{"arch": "convnext", "model": "self-supervised image encoder", "depths": [4, 8, 4], "widths": [80, 160, 320], "projector_hidden_layers": 2, "target_momentum": 0.996, "muon_scale": "match_rms_adamw", "nesterov": true, "orthogonalizer": "newton_schulz_5", "max_grad_norm": 1.0, "lr_schedule": "wsd", "decay_fraction": 0.3, "weight_decay": 0.4, "adamw_weight_decay_other_params": 0.01}
Rows from block 12, named by matrix and row number. Rows with one number belong to one neuron. Each number is 128 + 32 x the weight over its row's rms, rounded and kept within 0 to 255. All counts start at 0. After the name is the row's rms in percent of the matrix's.
# fc1: MLP up (model.blocks.12.mlp.fc1.weight, 1280x320), inputs 162-215
# fc2: MLP down (model.blocks.12.mlp.fc2.weight, 320x1280, transposed), outputs 162-215
fc1.1168 078 [128 173 216 128 128 128 128 128 128 158 101 115 128 146 128 130 237 128 128 128 128 128 128 128 128 128 128 225 128 128 128 128 128 128 128 128 128 128 128 128 128 128 128 128 128 128 203 128 128 128 128 128 154 128]
fc2.1168 079 [128 128 179  72 143 222 128 128 128 102 128 128 128 128  79 128 230 173 128 128  46 128 128 128 128 128 110 128 128 128  99 128 128 128 128 126 156 128 128 128  46 128 128 128 128 175 128 128  73 128 102 128 128 128]
fc1.1169 192 [121  70 100 128 128   9 128 128 128 128 128 128  55 128 128 128 128 128 128 116  90 128 128 162 255 128 128 128 128 128 115 128 128 128 128 128 164 110 128 117 128 128 132 128 188   2 169 128 128 150 128 128 128 128]
fc2.1169 180 [ 68 128 128 128 128 128 128  36 128 128 125  82 147 128  51 128 128 128 132 128 128  20 143 255 158 128 128 128 128 128 128 107 250 172 128 113 128 128 128 216 128 169 128 128 128 128 128 167 192 116 128  66 128 128]
fc1.1170 123 [128 137 128 128 113  52 128  68 128 113 128 198 106 128 128 128 128 141 128 128 128 128 128 128 128 139 111 128 128 117 219 128 128 128 128  99 128 128 128 110 124  66 128 113 194 128 128 128 128 115 163 128 128  55]
fc2.1170 116 [191   0 138  78 212 128 128 128 128 128 128 128 128 128 128 168 132 128  33 137 128 128 128 103 128 170 128 128 168 128 128 128 128 178  84 128 128 128 128 121 128 191 128  63 128 128 218 128 128  68  61 128 187 128]
fc1.1171 100 [128 128 128 128 128 128 128 128 128 149 128 128 128 128 128 128 128  11 128 128 128 128 128  62 216 128 128 128 171 187 129 154 128 128 139  61 128 128 223 128 138 128 128 128 128 128 129 128 128 229 128  42 128 166]
fc2.1171 113 [146 128 182 128 128 131 128  24 216 137 128 128 128 255 110 128 128 255  88 128 128 128 128 128 128 128 128 128 128 128 128 128 128  40 128 128   0 128 182 195 128 131 128 128 128 128 174 128 128 128  37 128 128 128]
fc1.1172 117 [164 122 128  95  92 107 128 128 128 128  59 128 128 216 128 128 128 128 128 204 128 128 128 128 128 128 128 128 128 128 128 128 128 128  78 128 128 128 128 223 128 128 128 128 128 128 128 128 128 128 128 216 128 128]
fc2.1172 115 [128 128 128 128 183 128 128 128 227 128 113 221 128 128 128 128 154 128 128 155 128  86 253 128 128 128 128 128 128 128 128 185  30 128 128 128 128 128 128 128 128 128 128 223 128 128 128 128 128 128 128 128 128 128]
fc1.1173 036 [128  50 123 128 190 128 181 128 177 128 128 128 128 128 128 128 118 128 182 128 109 128 128 133 128 128 128 128 128 128 225  87 128 128 128 209 121 128 128 128 186 128 128 128 128 255 189 106 128 128 128 128 128 101]
fc2.1173 037 [128 143 128 128 128 128 128 128 128 128 128 144  38 128 128 128 128 128 128 128 128 128 128 128 128 128 128 128 128 128 128 113 128 128  11 128 128 128 128 128 128 128 128 128 128 128 128 128 128 128 128 128 128 128]
fc1.1174 064 [128 128 128 128 128 128 128 178 128 128 128 105 128 128 128 169 128 148 136 111 128 128 128 128 128 105 117 128 128 128 128 128 128  20 128 128  57 128 128  74 128 128 102 128 128 128 128 128 128 255 194 128 128 128]
fc2.1174 063 [ 54 128 159 128 128   0 128 234 128 128 128 128 128 115 128 128 128  95 128 128 128 234 175 128 101 108 149  98  96  12 128 126 128 128 128 123 128 128 119 128 128 128 128 128 128 128 223 128 128 128 128 128 171 128]
fc1.1175 134 [128 128  94  68 128 128 124 128 128 159 128 128 128 128 128 128 194 183 128 128  99 128 128 128 128 128 128 128 128  90 128 128 128 128 128 128 128 128 128 105 128 133 119 128 138 127 128 128 128 128 128 128 128 101]
fc2.1175 128 [152 128 128 128 128 128 128  66 128 155 210 138 128 128 128 128  97 128 174 128  93 128 116 204 128 128 147 130 128 128 128 128 128 128 129  92 137 128 128  88 128 158  70  60 128  99  77  50  81 128 128 121 128 128]
fc1.1176 057 [144 102 128 156 128  96 128 128  74 163  84 128 128 148 128 128 119 190 128 128 128 128 128  89 160 131 128 156  65 188 128 128 159 128 250 128 128 128 128 162 128 106 128 128 137 128 207 128 128 128  64 109  82 128]
fc2.1176 048 [128  27 128 128 176 128 128 128 128 177 255 128 128  57 128 183 128  53 128 138 128 128 128 128 128 128 128 128 128 128  29 128 174 218 128 128 128 128 100 128 128 128 128 128 128 210 112 172 128 128 128 128 128 128]
fc1.1177 129 [128 128 128 128 128 128 128  68 158 128 228 128 128 128 226 128  78  94  61 128 128 128 188 135 112   7 128 128 128 128 128 120 128 128   9 128  70 128 128 136 152 128 128 128 128  98 128 128 128 128 128 128  95 215]
fc2.1177 124 [128 128  22 111 176 120 128 135 128 159 128 128 132 195  10 128 128 128 180 183  33 128 128  69 128  94 128 128  78 128 128 128 145  84 128 107 155 128 128 128  80 128 128 108 128 132 128 128 128 128 128  89 128 128]
fc1.1178 086 [148 128 128 128 128 109 128 128 128  94 128 145 128 128 166 128 128  56 149 128 230 128 128 128 150 128  91 128 110 128 229 128  28 128 128 128 128 128  51 161 121 128 128 128 128  56 128 102 205 128 128 108 128 128]
fc2.1178 081 [128 128 128 128  79 128 128  57 128 128 128 128 171 138 128 128 128 128 128 136 115 128 128  72 136  73 128 128 128 128  69 124 128 121 128 128 134 157 128  64 128 230 128 128 128 128 128  61 106 192 128 128 206 128]
fc1.1179 184 [128 128 128  89 173 128   0 128  78 118 127 128 127 128 128 128 128 128 171 128 128 128 171 128 128 128 153 128 128 154  89 128 128 128 128 177 128 128  86 128 128 128  97 128 128 128 128 203 122 137 128 161 128 134]
fc2.1179 177 [128 128 131 128 111 128 128 100 128 165 118 128 105 114 128 119 128 128  42 128 151  44  77 128  53 219 128 128 128 128 159 122 184 128 128 128 136  85 128 134 128   0 128 128 124  91 205 128  78 132 128  99 161 128]
fc1.1180 127 [128 201 128  94  76 255 128 128 128 128 111 158 105 128 128 128 128  94 128 128 178 135 128 128 141 128  87 189 128 128 226 193 128 163 128 128 141 128 128 128 128 128 128 128  87 128  43 128  86 161 128 253 128 128]
fc2.1180 143 [171 128 157 128 100 128 128 128 182  34 128 128 128 128 128 108 128 128  90 128 128 128 128 128 204 128 186 227  98 128 128  96  98 128 128 127 128  45 133 128 140 128 109  36 187 128  24 128 144  95 128 114 128  81]