config.yaml
dataset: "telescope images of galaxies (Galaxy Zoo DECaLS)"
train_examples: 88335
horizontal_flip: true
color_jitter: 0.6
isotropic: false
widths: [80, 160, 320]
projector_hidden: 1024
init: "xavier_uniform"
orthogonalizer: "newton_schulz_5"
ema_decay: 0.995
lr_schedule: "wsd"
decay_fraction: 0.3
warmup_steps: 40
Rows from block 9 of a small self-supervised image encoder, named by matrix and row number. Rows with one number belong to one neuron. Each number is 500 + 25 x the weight over its row's rms, rounded and kept within 0 to 999. All counts start at 0. Numbers have three digits each.
After each neuron's rows are labels from the 100 images, of 14848, where the neuron reaches its highest value: "responds to" is what is common among them; "place" is the part of the image that holds the peak. Only what is clearly more common there than usual is listed. The data: telescope images of galaxies (Galaxy Zoo DECaLS). In brackets: how many of the 100, against the usual share in percent.
# fc1: MLP up (model.blocks.9.mlp.fc1.weight, 640x160), inputs 80-159
# fc2: MLP down (model.blocks.9.mlp.fc2.weight, 160x640, transposed), outputs 80-159

fc1.628:500500500500500500523500551500500500500500500500500500500432509500500500500500511447500526500500500571455500500500500500500500535436395500500500500520500535500560500500500504500475489500543500500479500500500500540575499426437503500500500500
fc2.628:500500500500500524460470500500534489547500500500500495500500559500500562500500500500500431500448500500500500500500500500500500512500378500479496500500500549500489500499519500500540500552500547500500510500451500415553470452462500500500500500
responds to: roundness: round (53 vs 20.3)
place: top left (48 vs 14.1); bottom left (44 vs 14.1)

fc1.295:498500500500500500500500512500536500500538500500500500500500484500564500500500500528500471483500500500500500500500500484500500500500500500500531500536522500516500500549500500573500500500500500500500500500500500493500500594482430500500528513
fc2.295:438500488500500500500593500500500500500500512492444519500500450500500500500500500500500524517453500500500430500500500500500500500500500500545500555500500500500500500500500500500500500459500500558500500500500480500500500500500500500500500500
responds to: edge-on disk: no (59 vs 24.7); spiral arms: yes (54 vs 18.8)
place: top left (97 vs 14.1)

fc1.219:500500500500597500500500500500500500500480500535500500500549500449500528500500500500445500404500500518500500500490500500510500500500511500483459554500500527500500543500564500565500500500528500500500541500558500500500446500500500420500500500
fc2.219:500500500480500500426500561500582500540530529500500585500500454500500500500500500500500500500500500488500539500500573500500475500500500500430557500500530500500500500500439500500500500500512500500500500433500500500500590500500470500447500500
responds to: edge-on disk: yes (27 vs 5.2)
place: top right (65 vs 14.1)

fc1.531:500500500500500492550500500500500523505500500473507585446500500500500465500500500500550470500500500500500500500476500500500500500500500500500500500500500500500500483500448500463500529500500500500497440500500500506500500500524459500500550500
fc2.531:495484500500463500488500599500500500514458452500542535500500500475500500547500512534500543461497500498500500500482529500500500500500457494500500500555543500500500403500527436500500584500500430500500500547500483500500402500500500500500500500
responds to: roundness: cigar-shaped (27 vs 8.1)
place: bottom left (49 vs 14.1); top centre (35 vs 9.4)

fc1.235:500500500507500500500500500480500500500500500500500500500500500500500500500523500500500483500500378500500500500500500539516500500500537500500500500500500500500462500500500513500500563476500500500500500500500457500462500500500500500555500562
fc2.235:573500500462500500507433500500541552533500500500447547500500500452426500500500500500500500521500478500500500500500500500500500500500500500500485500500500500500500500500500500500558500500500500500500500500503500500500500539500513463500500500
responds to: bar: no (30 vs 12.9)
place: bottom centre (82 vs 9.4)

fc1.465:511504524491500557500500447500537500499500492498481494500553454500500491514442534500550500500500500529500500500500494500500500533500500500461500500500500515500500500500480500500490502548491552500471500500500500500500500500619500500536500500
fc2.465:441447494493500500492508500500442500500500500503500500500456500500500482471500500500500565500567500500479500552434500463500500500423500541500500500500507500532500500467528474500458500508500500450500525512500500500511500500500560526486500494
responds to: shape: star or artifact (32 vs 1.3)
place: middle left (50 vs 9.4); middle right (30 vs 9.4)

fc1.441:440500518500500500500500500500514500500500499500546500500500500500521406521523500500500500443500500500442500500500503500500500530421500500500500484500500454500500500500500500500500500500580500500480500500608500558500500611500500500500500500
fc2.441:500500500500500500453500442392500500500500570500500500400500500500500500500500500500500484490500500500500500558500500500500500500500500500500500500588500526500500500500500500500506500506500500500500500500481500457496500500500500500500500500
responds to: roundness: round (50 vs 20.3)
place: top right (88 vs 14.1)

fc1.414:500500500487500500500500500500500500500500500500500498500500522500511500500500500505500500500500500500500500500500500500500459500500388500500500500500461500500500547500500500477430500449500500556500500500500500500489500500500500500500500500
fc2.414:476500500500500500500484500500500500500500500500500500500506500500500500500516440500500500500500500500500500500500500500500500497500500500540500514500500580550367500500500500513473500443500500500445500500434500500500500500500512451499500500
responds to: edge-on disk: no (75 vs 24.7); shape: featured or disk (75 vs 30.5); spiral arms: yes (63 vs 18.8)
place: middle left (83 vs 9.4)

fc1.541:500500500500500500478500500531500500500446500541500500500500500525500449494484468486502533454581500500500500522529576500500518503500500500500500500500505500500500538410500482500500500500500500498475500500540529488500500500524558473500531500
fc2.541:614494500500500506383468524510500503445500500500500500500565500500500499476500500500500500500500500500500500500438500500500541500427500500500500500442527500500500500500500523520500500500438500516492502500500474538500500500500500500500500546
responds to: spiral arms: yes (41 vs 18.8)
place: bottom right (78 vs 14.1)

fc1.366:511541500500500500500498500487500500504500459500500463486495420496500518500503500500562502500393500500500500500493500500554500500552500500472500365500500500500500500477500500500500500500500487500500459500500500500538500500552500500500500532
fc2.366:500500579500500499516500584500500417500500500500500500500500500500500488500500504500500463500500500500552500500500500500476474500500586500532444567500500500500509445500500526500500500500500438500527500500500500500500500500526483500528500500
responds to: spiral arms: yes (39 vs 18.8)
place: middle left (72 vs 9.4)

fc1.39:562500500454491500500506500500466500500433500500485487500500500500498518537561500500465488493500500584509500451487500500500500500500547500500500491500500500546527500500558469429500500500500500500500484500500500500500500500500500500500500501
fc2.39:552500500500500500444512395500500500500500492527500500500500500500459500486500500480500542500500487500500500500500573500517500500500500500505500496463462500506500500503413516500478500456463500500500500500500418500500544500525500514515500500
responds to: shape: star or artifact (32 vs 1.3)
place: top right (41 vs 14.1)

fc1.218:500474500472496506543500465500470423534500500500576528479529507500500500508500500500500508500500531531500500500500500453500500500391430500500552500500469500519500487500546500478500500500530500500500500532491502500500500500500500500500500545
fc2.218:555500506500491492500500500431415500500505500500519482552500500440475500551500486505499507500500414500500500467500500517500500519528528500464500584500506500510518500500529481496461500500523500500500500500502500500500475500500500500500508500
responds to: spiral arms: yes (41 vs 18.8)
place: bottom right (90 vs 14.1)

fc1.112:500500500500505500500500500512530483500548500500500471501500562468500476500500500500441500500500500500500554500557500515500500504442500465500500500500500500500500508490495488500500500573427507470500504500500500593551520500500500376500500500
fc2.112:500500500500491500500507500461478500500500500451500521500500500500500568500500500500500500500500500500500500500500500500500554509500500489500500543500500553500500506415515544526500500500528500500525500500500572500500536511500500500500500553
responds to: edge-on disk: yes (30 vs 5.2); roundness: cigar-shaped (26 vs 8.1); shape: star or artifact (25 vs 1.3)
place: bottom right (60 vs 14.1)

fc1.417:500500500476500500500500500500504450451500542452500544475500500500500500500500500500500500500500500500486500500500500500500500500500505500500500584500545500500500500500500500500500593413500500489500500500483500500500500500500402478500500500
fc2.417:499500500500500500566442500558469500537448518483500500500500474500410500497451417454500511500485527500500500500553500467500469500500500453462500500500500523500500478500500500470500500500456500500448500516500500500456500500500505500417500500
responds to: shape: featured or disk (71 vs 30.5); edge-on disk: yes (30 vs 5.2)
place: top left (51 vs 14.1)

fc1.33:500504500500510465500500500500500500500500500500497500500500500500500500500500500500500500500500500543500570500500500500485500500532500500500500500518500500539500500500500500500500477500452500500500403500500458500500500500500500406500480500
fc2.33:500500471500500500500496500518502500500500482549360500500500504500500500500500500500500500467500500461500570500438500500500412500500454500500500500500500514500500500500419500500484500500536500500500500500500500500500500500500500500500500500
responds to: shape: star or artifact (32 vs 1.3)
place: bottom centre (61 vs 9.4); bottom right (37 vs 14.1)

fc1.91:500482500500570500503480500500500500500500500500500500599546500500471454500500500500500500424551500506500500500500500500431500500500500500500500451500500524500574500500500505500500500500500500500500576496500519500459475500500482500500500500
fc2.91:500500520500500500500500540500507500565500500500500556500498538500500500542594496387489500500500500500500500500500477516500500500500409500500494530500505500500500500500500538539500500500500500500500500500500500500500500500520500500500500500
responds to: shape: featured or disk (72 vs 30.5); edge-on disk: yes (53 vs 5.2); roundness: cigar-shaped (25 vs 8.1)
place: bottom centre (58 vs 9.4); top centre (38 vs 9.4)

fc1.432:498534502500450500500549500492476500500497500517500500500500500500500500500500500500500500506500479500500500461500491500500482500500500500500500500462540539500493500500500500500500500500500476500500500500579500588500500500500500424500500500
fc2.432:500465500500439500412500500500500500500500467500499537500490500500500578500500500500500453500471500500500500500477500429500529500500500500500561500500500500500500500500500500500500500500500434500500448500500500500469500500500500500500500500
responds to: shape: star or artifact (42 vs 1.3)
place: middle right (43 vs 9.4)

fc1.605:500500500506500500500500500500500500500497500500628494500500500500500500500500550500500500500500500500500500500500500500500429500500500500500500500500542500526531500500500500500500500500561500500500500500500438500511500500500373430551500500
fc2.605:497485500500500500500536500500500538521500452500500463500500500500500501500500500447475500500500500500541500500544480484500442500500500534500500522500473500554500500500500500500500500500500500500408500500517500500473500490500518441500513500
responds to: spiral arms: yes (41 vs 18.8)
place: top right (66 vs 14.1)

fc1.195:500500500500500500407500500500500500496500462500500500450559500500500500500500574511510500500500500500500521451490518439554440500500500523432500509438500500500571500500466500500500500500418482537500500533507500500503500500500506500500500500
fc2.195:393500500500500500463405538500500500500500491500500500500500500500500471500459486500500500500461500500500500500500500500500500500459455500500562451500500565500500540500500500500500500500554511500500500500500500500467500500500500549500553500
responds to: edge-on disk: yes (26 vs 5.2)
place: middle right (69 vs 9.4)

fc1.536:500528495544500500462512500570500520500500500500500500500500500485500391587545500500471500487500500500500500500500500531500500534500500500500500526500500500486500456500500500480500523500500516500500500500492469492488458503491496543491558557
fc2.536:457500500500500500500500500411500576500500571500500500500500500500500577500500492500537500500500500500500500500500541500500500500500500500500500500562500595500510500500500500500500500500500500500500579500500477500444500500500500462554500479
responds to: bar: no (33 vs 12.9)
place: top right (37 vs 14.1); middle right (36 vs 9.4)

fc1.25:500528500500500500500500500500500500500500500533500518500500500419500500418500500547500500500500500500500554500500500500422500500500500500450500456500500500500500500500500500500500592470522500500500500472500560597543500596500511500500500500
fc2.25:500500500500500500500500500447500500500500500500451500436500500500500500500500500500500500500500533500500500500500500431500500500500500500531500568500500500500500500479500552500512500500500500460500500500500500500500500595500500500500500572
responds to: roundness: cigar-shaped (31 vs 8.1)
place: bottom centre (76 vs 9.4)

fc1.16:500500500500500500500502549500491583500457500500500541500500545500500512500495500500510500532519500500500516500555449500500500500500492500500500500445500500519500500500500500500475503496500414500500500500453602500500500500526500500554512500
fc2.16:522500500500500500500438544596500500512500500500500500500500500500514559500487500500479500500577500500522500514500500500500484500435494500500500500500500500500500500500525500522559500522500500500500500510500542500500500500500500503500500547
responds to: edge-on disk: yes (30 vs 5.2)
place: middle right (66 vs 9.4)

fc1.173:488500500520406539497500515572498535540500500436528500500500466415500570537500439500500500500489500500500519500493500500500500455449500500500490492500454500500413452500500500500500500500489500500501500500469500500500500500500535500500500500
fc2.173:500500500500500500500444500500500505492500512500500500528500500500500500500500451500500567500500467435500500500500547500500500500542585500500500510499500500500500500500524444500549464500500500500500500500519500500500500562521500500500500492
responds to: roundness: in between (60 vs 33.9)
place: bottom right (38 vs 14.1)

fc1.453:500537503500545500500500500500500492500500500527500500500500500500552500500467490515500500497500500500500500500500500500500426500500500479500500500529500500500500500531392500500553500500500500656550500500500500500500500500500500500500500486
fc2.453:524500500495500500500500520500500500500482500500481530479500500476500500500500500508460553500515500500500472500411500500500500500500500500494500462500500409500500500500500500499500500500500500500500500529477500504500442500500500387468500500
responds to: roundness: cigar-shaped (30 vs 8.1); edge-on disk: yes (27 vs 5.2)
place: centre (76 vs 6.2)

fc1.222:500500500500500500500533500445500561419500500497500500500500500500516500573500500500500500391464500500500525500500500500500500500493546474500500504500500500500561500500478500500500500500500549500500515500500500500479500500500500500500539573
fc2.222:500500500500401500500500500500582588507470500500500500500500500500500500500500500500500500532500500500500500500500500411466500500421516500460471475500500500500500500500509500500500500500500500500500529501500549500592500500500500500500481500
responds to: shape: featured or disk (81 vs 30.5); edge-on disk: no (77 vs 24.7); spiral arms: yes (67 vs 18.8)
place: middle right (73 vs 9.4)

fc1.30:574458500480500506500500500536444500500500500500500617500500500500500500500500546500535500549500500500500500500500500500500500500500500500500500447500500455500500500500532515437500500500500500500412500561500504500519500508500513537500500500
fc2.30:425500500547500500500505500432500500500500500452500500572500500500500455587530500500500500475500500510500500500500500500500500500517500497500500497500500500500500500508500500500401463500465500500500553500549500500500500500500500428500500563
responds to: roundness: in between (66 vs 33.9)
place: middle right (65 vs 9.4); centre (31 vs 6.2)

fc1.524:500500500500500473500500500500500500575500500500483576500478500502500500500500500500439501500500500500500500532500500507500500500500569500500500609500500500500500580500500531500500500500500500552500500500500500568516500523500500563505500500
fc2.524:500533470500500500579500454500525529500500500500500500500500500500500500500500496555500500508500552500500500520500500500500426500547500500500500427500500500500500500500500500474449466466500500442500500500517520525500500500551500500500500492
responds to: shape: star or artifact (33 vs 1.3)
place: top right (44 vs 14.1)

fc1.170:500500488500500500548500500500500500500500500500448500500500500521500500500500500500537528527500500463500500500500504500500500465500511498500500458500529500500472500500462500500500500500565500532476500585500457527500500500500472500500500500
fc2.170:500500500500500500500500500500500396506500500500500500517493593500500500500500449500500500465500500500500500500500464431500500482500538486500420500500417500500500485470500500500500477500500578463474500500444500430500500500500500500505500500
responds to: roundness: in between (64 vs 33.9)
place: centre (99 vs 6.2)

fc1.382:500502500500500500552500500500461535500500544500500503500500515551500500500500502500544463500443481464500554495500500486522442500500510500512500427500500500500500500583483539500500469479500500572500500493564534500500500500500500500500500500
fc2.382:511500500500500494500500562500500500585500464532514515500500500500443464500531500500500500500500504456500500441446500500435447500500502536500500500500487500500500500458500500500500507500500500500440497500500500500457500524500511455489500500
responds to: roundness: cigar-shaped (29 vs 8.1)
place: middle left (96 vs 9.4)

fc1.379:500500500500506500506531500500500500550500500500500529500502500500403500443500430456500500500500500482502441500500503492500500500438525500500539463500500500500500500500500421500500500500500500442500500483500566500500500500500500533500500500
fc2.379:500500500500500430500500500489551500424500500480450500500500541561500500500500500500500467500500500500500512610500500500500500500500537500500500500496500500500554500431500380500492484500500500500536500500500500535485483540500500490547500500
responds to: roundness: cigar-shaped (29 vs 8.1)
place: bottom centre (45 vs 9.4)

fc1.54:500500500500468500500500500558500532500500500450510500484500500478529500500580500500500421461500500500554500502500500500500500500500500500500500500500500557540500500500500500500500500507500500493500500500500500500500500500500473500500503500
fc2.54:500500587500500509500500500500475500500474500500500500500500486500500500496500500500500500549500611500513500500487500538500500457446500500500559500500500500545500491500500500500500500500500500542500451500515500500500513500500500500500500500
responds to: shape: featured or disk (64 vs 30.5); edge-on disk: yes (33 vs 5.2)
place: top left (57 vs 14.1); bottom left (38 vs 14.1)

fc1.625:500500500500500500484500437500500491462500500500500496500500557500475500500500500500500500500500500424500500500500500500499500500500500500500489500438500584500500500500501500475500500500459500471500500500500500484500500500500500538500500500
fc2.625:500500475500500552535500479500543466500500500500555500500500464496500505500500500500500500506482500500500500500613522500500500500541431500500500500500500500500500500500500450500500500500500500522500456500500500421424500500500500500597500500
responds to: shape: featured or disk (67 vs 30.5); edge-on disk: yes (28 vs 5.2)
place: bottom right (38 vs 14.1)

fc1.583:500500500500500500500556500496478508509500470500507500455500545500399489500500500500500500500500517500500500500506493500500500460500500489500500500500518500500539500445500500500469551500500468483500500426500472500497500500454480500476500500
fc2.583:500500500500500500523417500500500582461454500477500500500500500500490500500500500479503509500500500500482500500500499445500420529500500500549583491452500500500500500500500500500477468500500500507500585500500500456500500500500500500500530519
responds to: shape: star or artifact (26 vs 1.3)
place: bottom centre (95 vs 9.4)

fc1.142:500500500500500476500500500500466500543500500500500500409500500475500500507500537500543500500500500586500500500500500500572421482500500500536500500497597500468549500560500500500500500500500500561500500500500500500500500500500500500500500500
fc2.142:500500500500500496543434517470500500500500450500500503500505500489500510500452500500528500500500500500500549500500500500481534500500487500500500500500490500500451500510511500500500500500508510500500500563500500500489500500500500500500420396
responds to: shape: star or artifact (40 vs 1.3)
place: top right (69 vs 14.1)

fc1.277:426500500500500497429531500500500500500500483500500500442500500500500500500500500468500500500552473500500500500500500500500500555500500500460500500500500494500500504522500500518442500500500500500500500500500409476500562500510500500500500500
fc2.277:500500500500500500500500500500564596515514540500500511500500500500500500500472530463500500368500500500500500500526446500500500514458500500500447500500500500500500500500487500492462483500549500411500500500500467500563520450447485500500526500
responds to: bulge size: moderate (25 vs 6.6)
place: top left (55 vs 14.1)

fc1.167:500500500500413582500523500500500500500500500500500500503542471500500500500475500500500500500500470500500500426553500567500500479500500500500500500589500500500500500458500500500500500500500500500500541495520500500500500500500498500500500500
fc2.167:495500500490500500433500500564500500500500500457500500500507439500520469500491500500473500500575500534500500500500500500500500474500500500500500579500500500500500500500500500500490500500500476500474500500500500409440539526500500500500500531
responds to: shape: star or artifact (29 vs 1.3)
place: bottom left (50 vs 14.1)

fc1.537:500500560500500577500500500500435525500542503500500500480500500537423500500500482527500500500500471500500500510500500455500500433500500500500550500422500500500500500500500498500500500500500575514500500548445500500500500500500500579452463500
fc2.537:500500500500500395500500500500520500476457500500500500500403500500500500500500500399500500450500500478500500500500500500500514500500500500490500494500500500499500442448488465453500500500500500500483500442500500500500481500500500500500500500
responds to: shape: star or artifact (26 vs 1.3)
place: bottom centre (57 vs 9.4)

fc1.320:500500561526540500500465500500500500500442500500500500516500536500500536500500500500500607500500500500500500500500500492506500492484500473471500500500455525500495500500430500500500500500500536500500500500551500500500456500460500502480511455
fc2.320:525500500500500500509534498443500525554533500479556428587500500500656459500500515500500500500500500500500500500530481500438486545500500500500513423485486500500500465512500500500500500518500527500500500515500500500500529500482544500500500500
responds to: shape: featured or disk (71 vs 30.5); edge-on disk: no (64 vs 24.7); spiral arms: yes (52 vs 18.8)
place: centre (91 vs 6.2)

fc1.375:500500500500500532500500500500500500484511500518500500500500500500503438500500500484473500500500500500500531449500542475500500523500579500583450500500500460500500495500500500500500500500500521500500500500554500500500500562497542500500500506
fc2.375:477500500500500500500500450500500500452500500505516572448500500500500590506475500500469500500500500500500494500550500500500500497500552500500500500564534500536466500500500500500470500500507500500500500500500500500500468500500500500500500500
responds to: roundness: round (49 vs 20.3)
place: middle left (71 vs 9.4)

fc1.607:500500500500500500500500500500500466500500500488567500500500500500460500500500500500507435500606445500500522500539500500500500500575500500500500500500500500535500500535441500500500500500500500529487500461500500500461500500500500500500500533
fc2.607:480500500580500500500500500512500500500500457507508532500500500500512481500500500453500500500500500500500500456416542469537500500482575500500500559500500500500500500500500526500500500500500500500550500500500500500500511500500500500500500448
responds to: spiral arms: yes (43 vs 18.8)
place: bottom right (97 vs 14.1)

fc1.158:500500494483464500500500500500500439500500500521538500500565500426500500500500555500500500500500474500500500500500437500598500500500500500500500446500474452500500500484538477439500500500500500500500438500500500549500500500500513500470524500
fc2.158:500500502500500500500500500500500500500500500500500500500500536500500500500500500500500500500500500500500500500500500500578500500500500500500452500500517500500500500500500500500500500397500500500500500500500479500500500500500524500500500500
responds to: roundness: in between (60 vs 33.9)
place: bottom left (86 vs 14.1)

fc1.394:500500500500500535484500500500500500500500500584501500500500446500500500500500509500500499510500500508540500506509500536548500500590501500500484500500486442500500500500500475500500500500500500500500500500500491500485500500500500500500500407
fc2.394:500500500500500500585504500500500500528500500500485500500500495500500500500500530500500500500500500500500500500500479487500500500500500564500500500469500500500391500489498497452500500543500500500500500500500500500489500586547500487500535500
responds to: shape: featured or disk (66 vs 30.5)
place: centre (97 vs 6.2)

fc1.104:500500500500500500500435500500500500500500500500454459534500545500500500500500500500500500537500500515500524527500500500500543500500500500500500463500542500500500536424500500500500482500500500538500500500514500500500500500500540500500500500
fc2.104:500500475500564500423500534500500500500500500500500500530500500489544500500500528500500472440500500500577493500500500500500500500500500500567500547500500481487500500599500500541500543500500443500492500500500500500501500500500500555503500500
responds to: roundness: cigar-shaped (31 vs 8.1)
place: bottom right (61 vs 14.1)

fc1.210:500500500500474500500500500500501520500501500500500500500500501500500500500500500500500592475500508500500500500500500500500500500500529500500500500500523500500500481500411500500500558441500433500500514500464560500500478500500500500500500500
fc2.210:500500500500500500500500500500500500500500500498500500500500500545588500500500500433500500500500389500500537500500500500401500500500500600500543513500500500500500500500500476503500500510510500500469500500500500534500500500500522500500500500
responds to: shape: featured or disk (65 vs 30.5); edge-on disk: no (54 vs 24.7)
place: top centre (46 vs 9.4)

fc1.117:500500500500500500503479516500501500505547500561500500500500500500590500500500500500500500500418500525550500500500500500500546528553524507500525500500500500500506500500500500500500500500500500500500507500606500500500500500561500451500500500
fc2.117:497500537500500542500500500500500512500500500545500507489469500500468532500551500500563500496500500500500500623500514500530473500545500500500500500500473500487500500500500500500500452479500500500500457483500500540500535500500500502500500539
responds to: shape: featured or disk (73 vs 30.5); edge-on disk: yes (50 vs 5.2); roundness: cigar-shaped (26 vs 8.1)
place: middle left (49 vs 9.4); centre (48 vs 6.2)

fc1.364:500500500551500500479500493502500583500445500496500500407500500477500500500500500500500500500500497500536500500500500500500403458461518500532500500435560500500500473500481500496483500500449500500459500480500500515500468500500500500463500507
fc2.364:500500500500489500500486551456496531500520481500500500500500500460388523488526500500500580549500512550500500500500500500500500475500473500500500500500500465500500500500530500500500500500500500500500500500500448500511562500500500500549500480
responds to: shape: star or artifact (35 vs 1.3)
place: middle right (94 vs 9.4)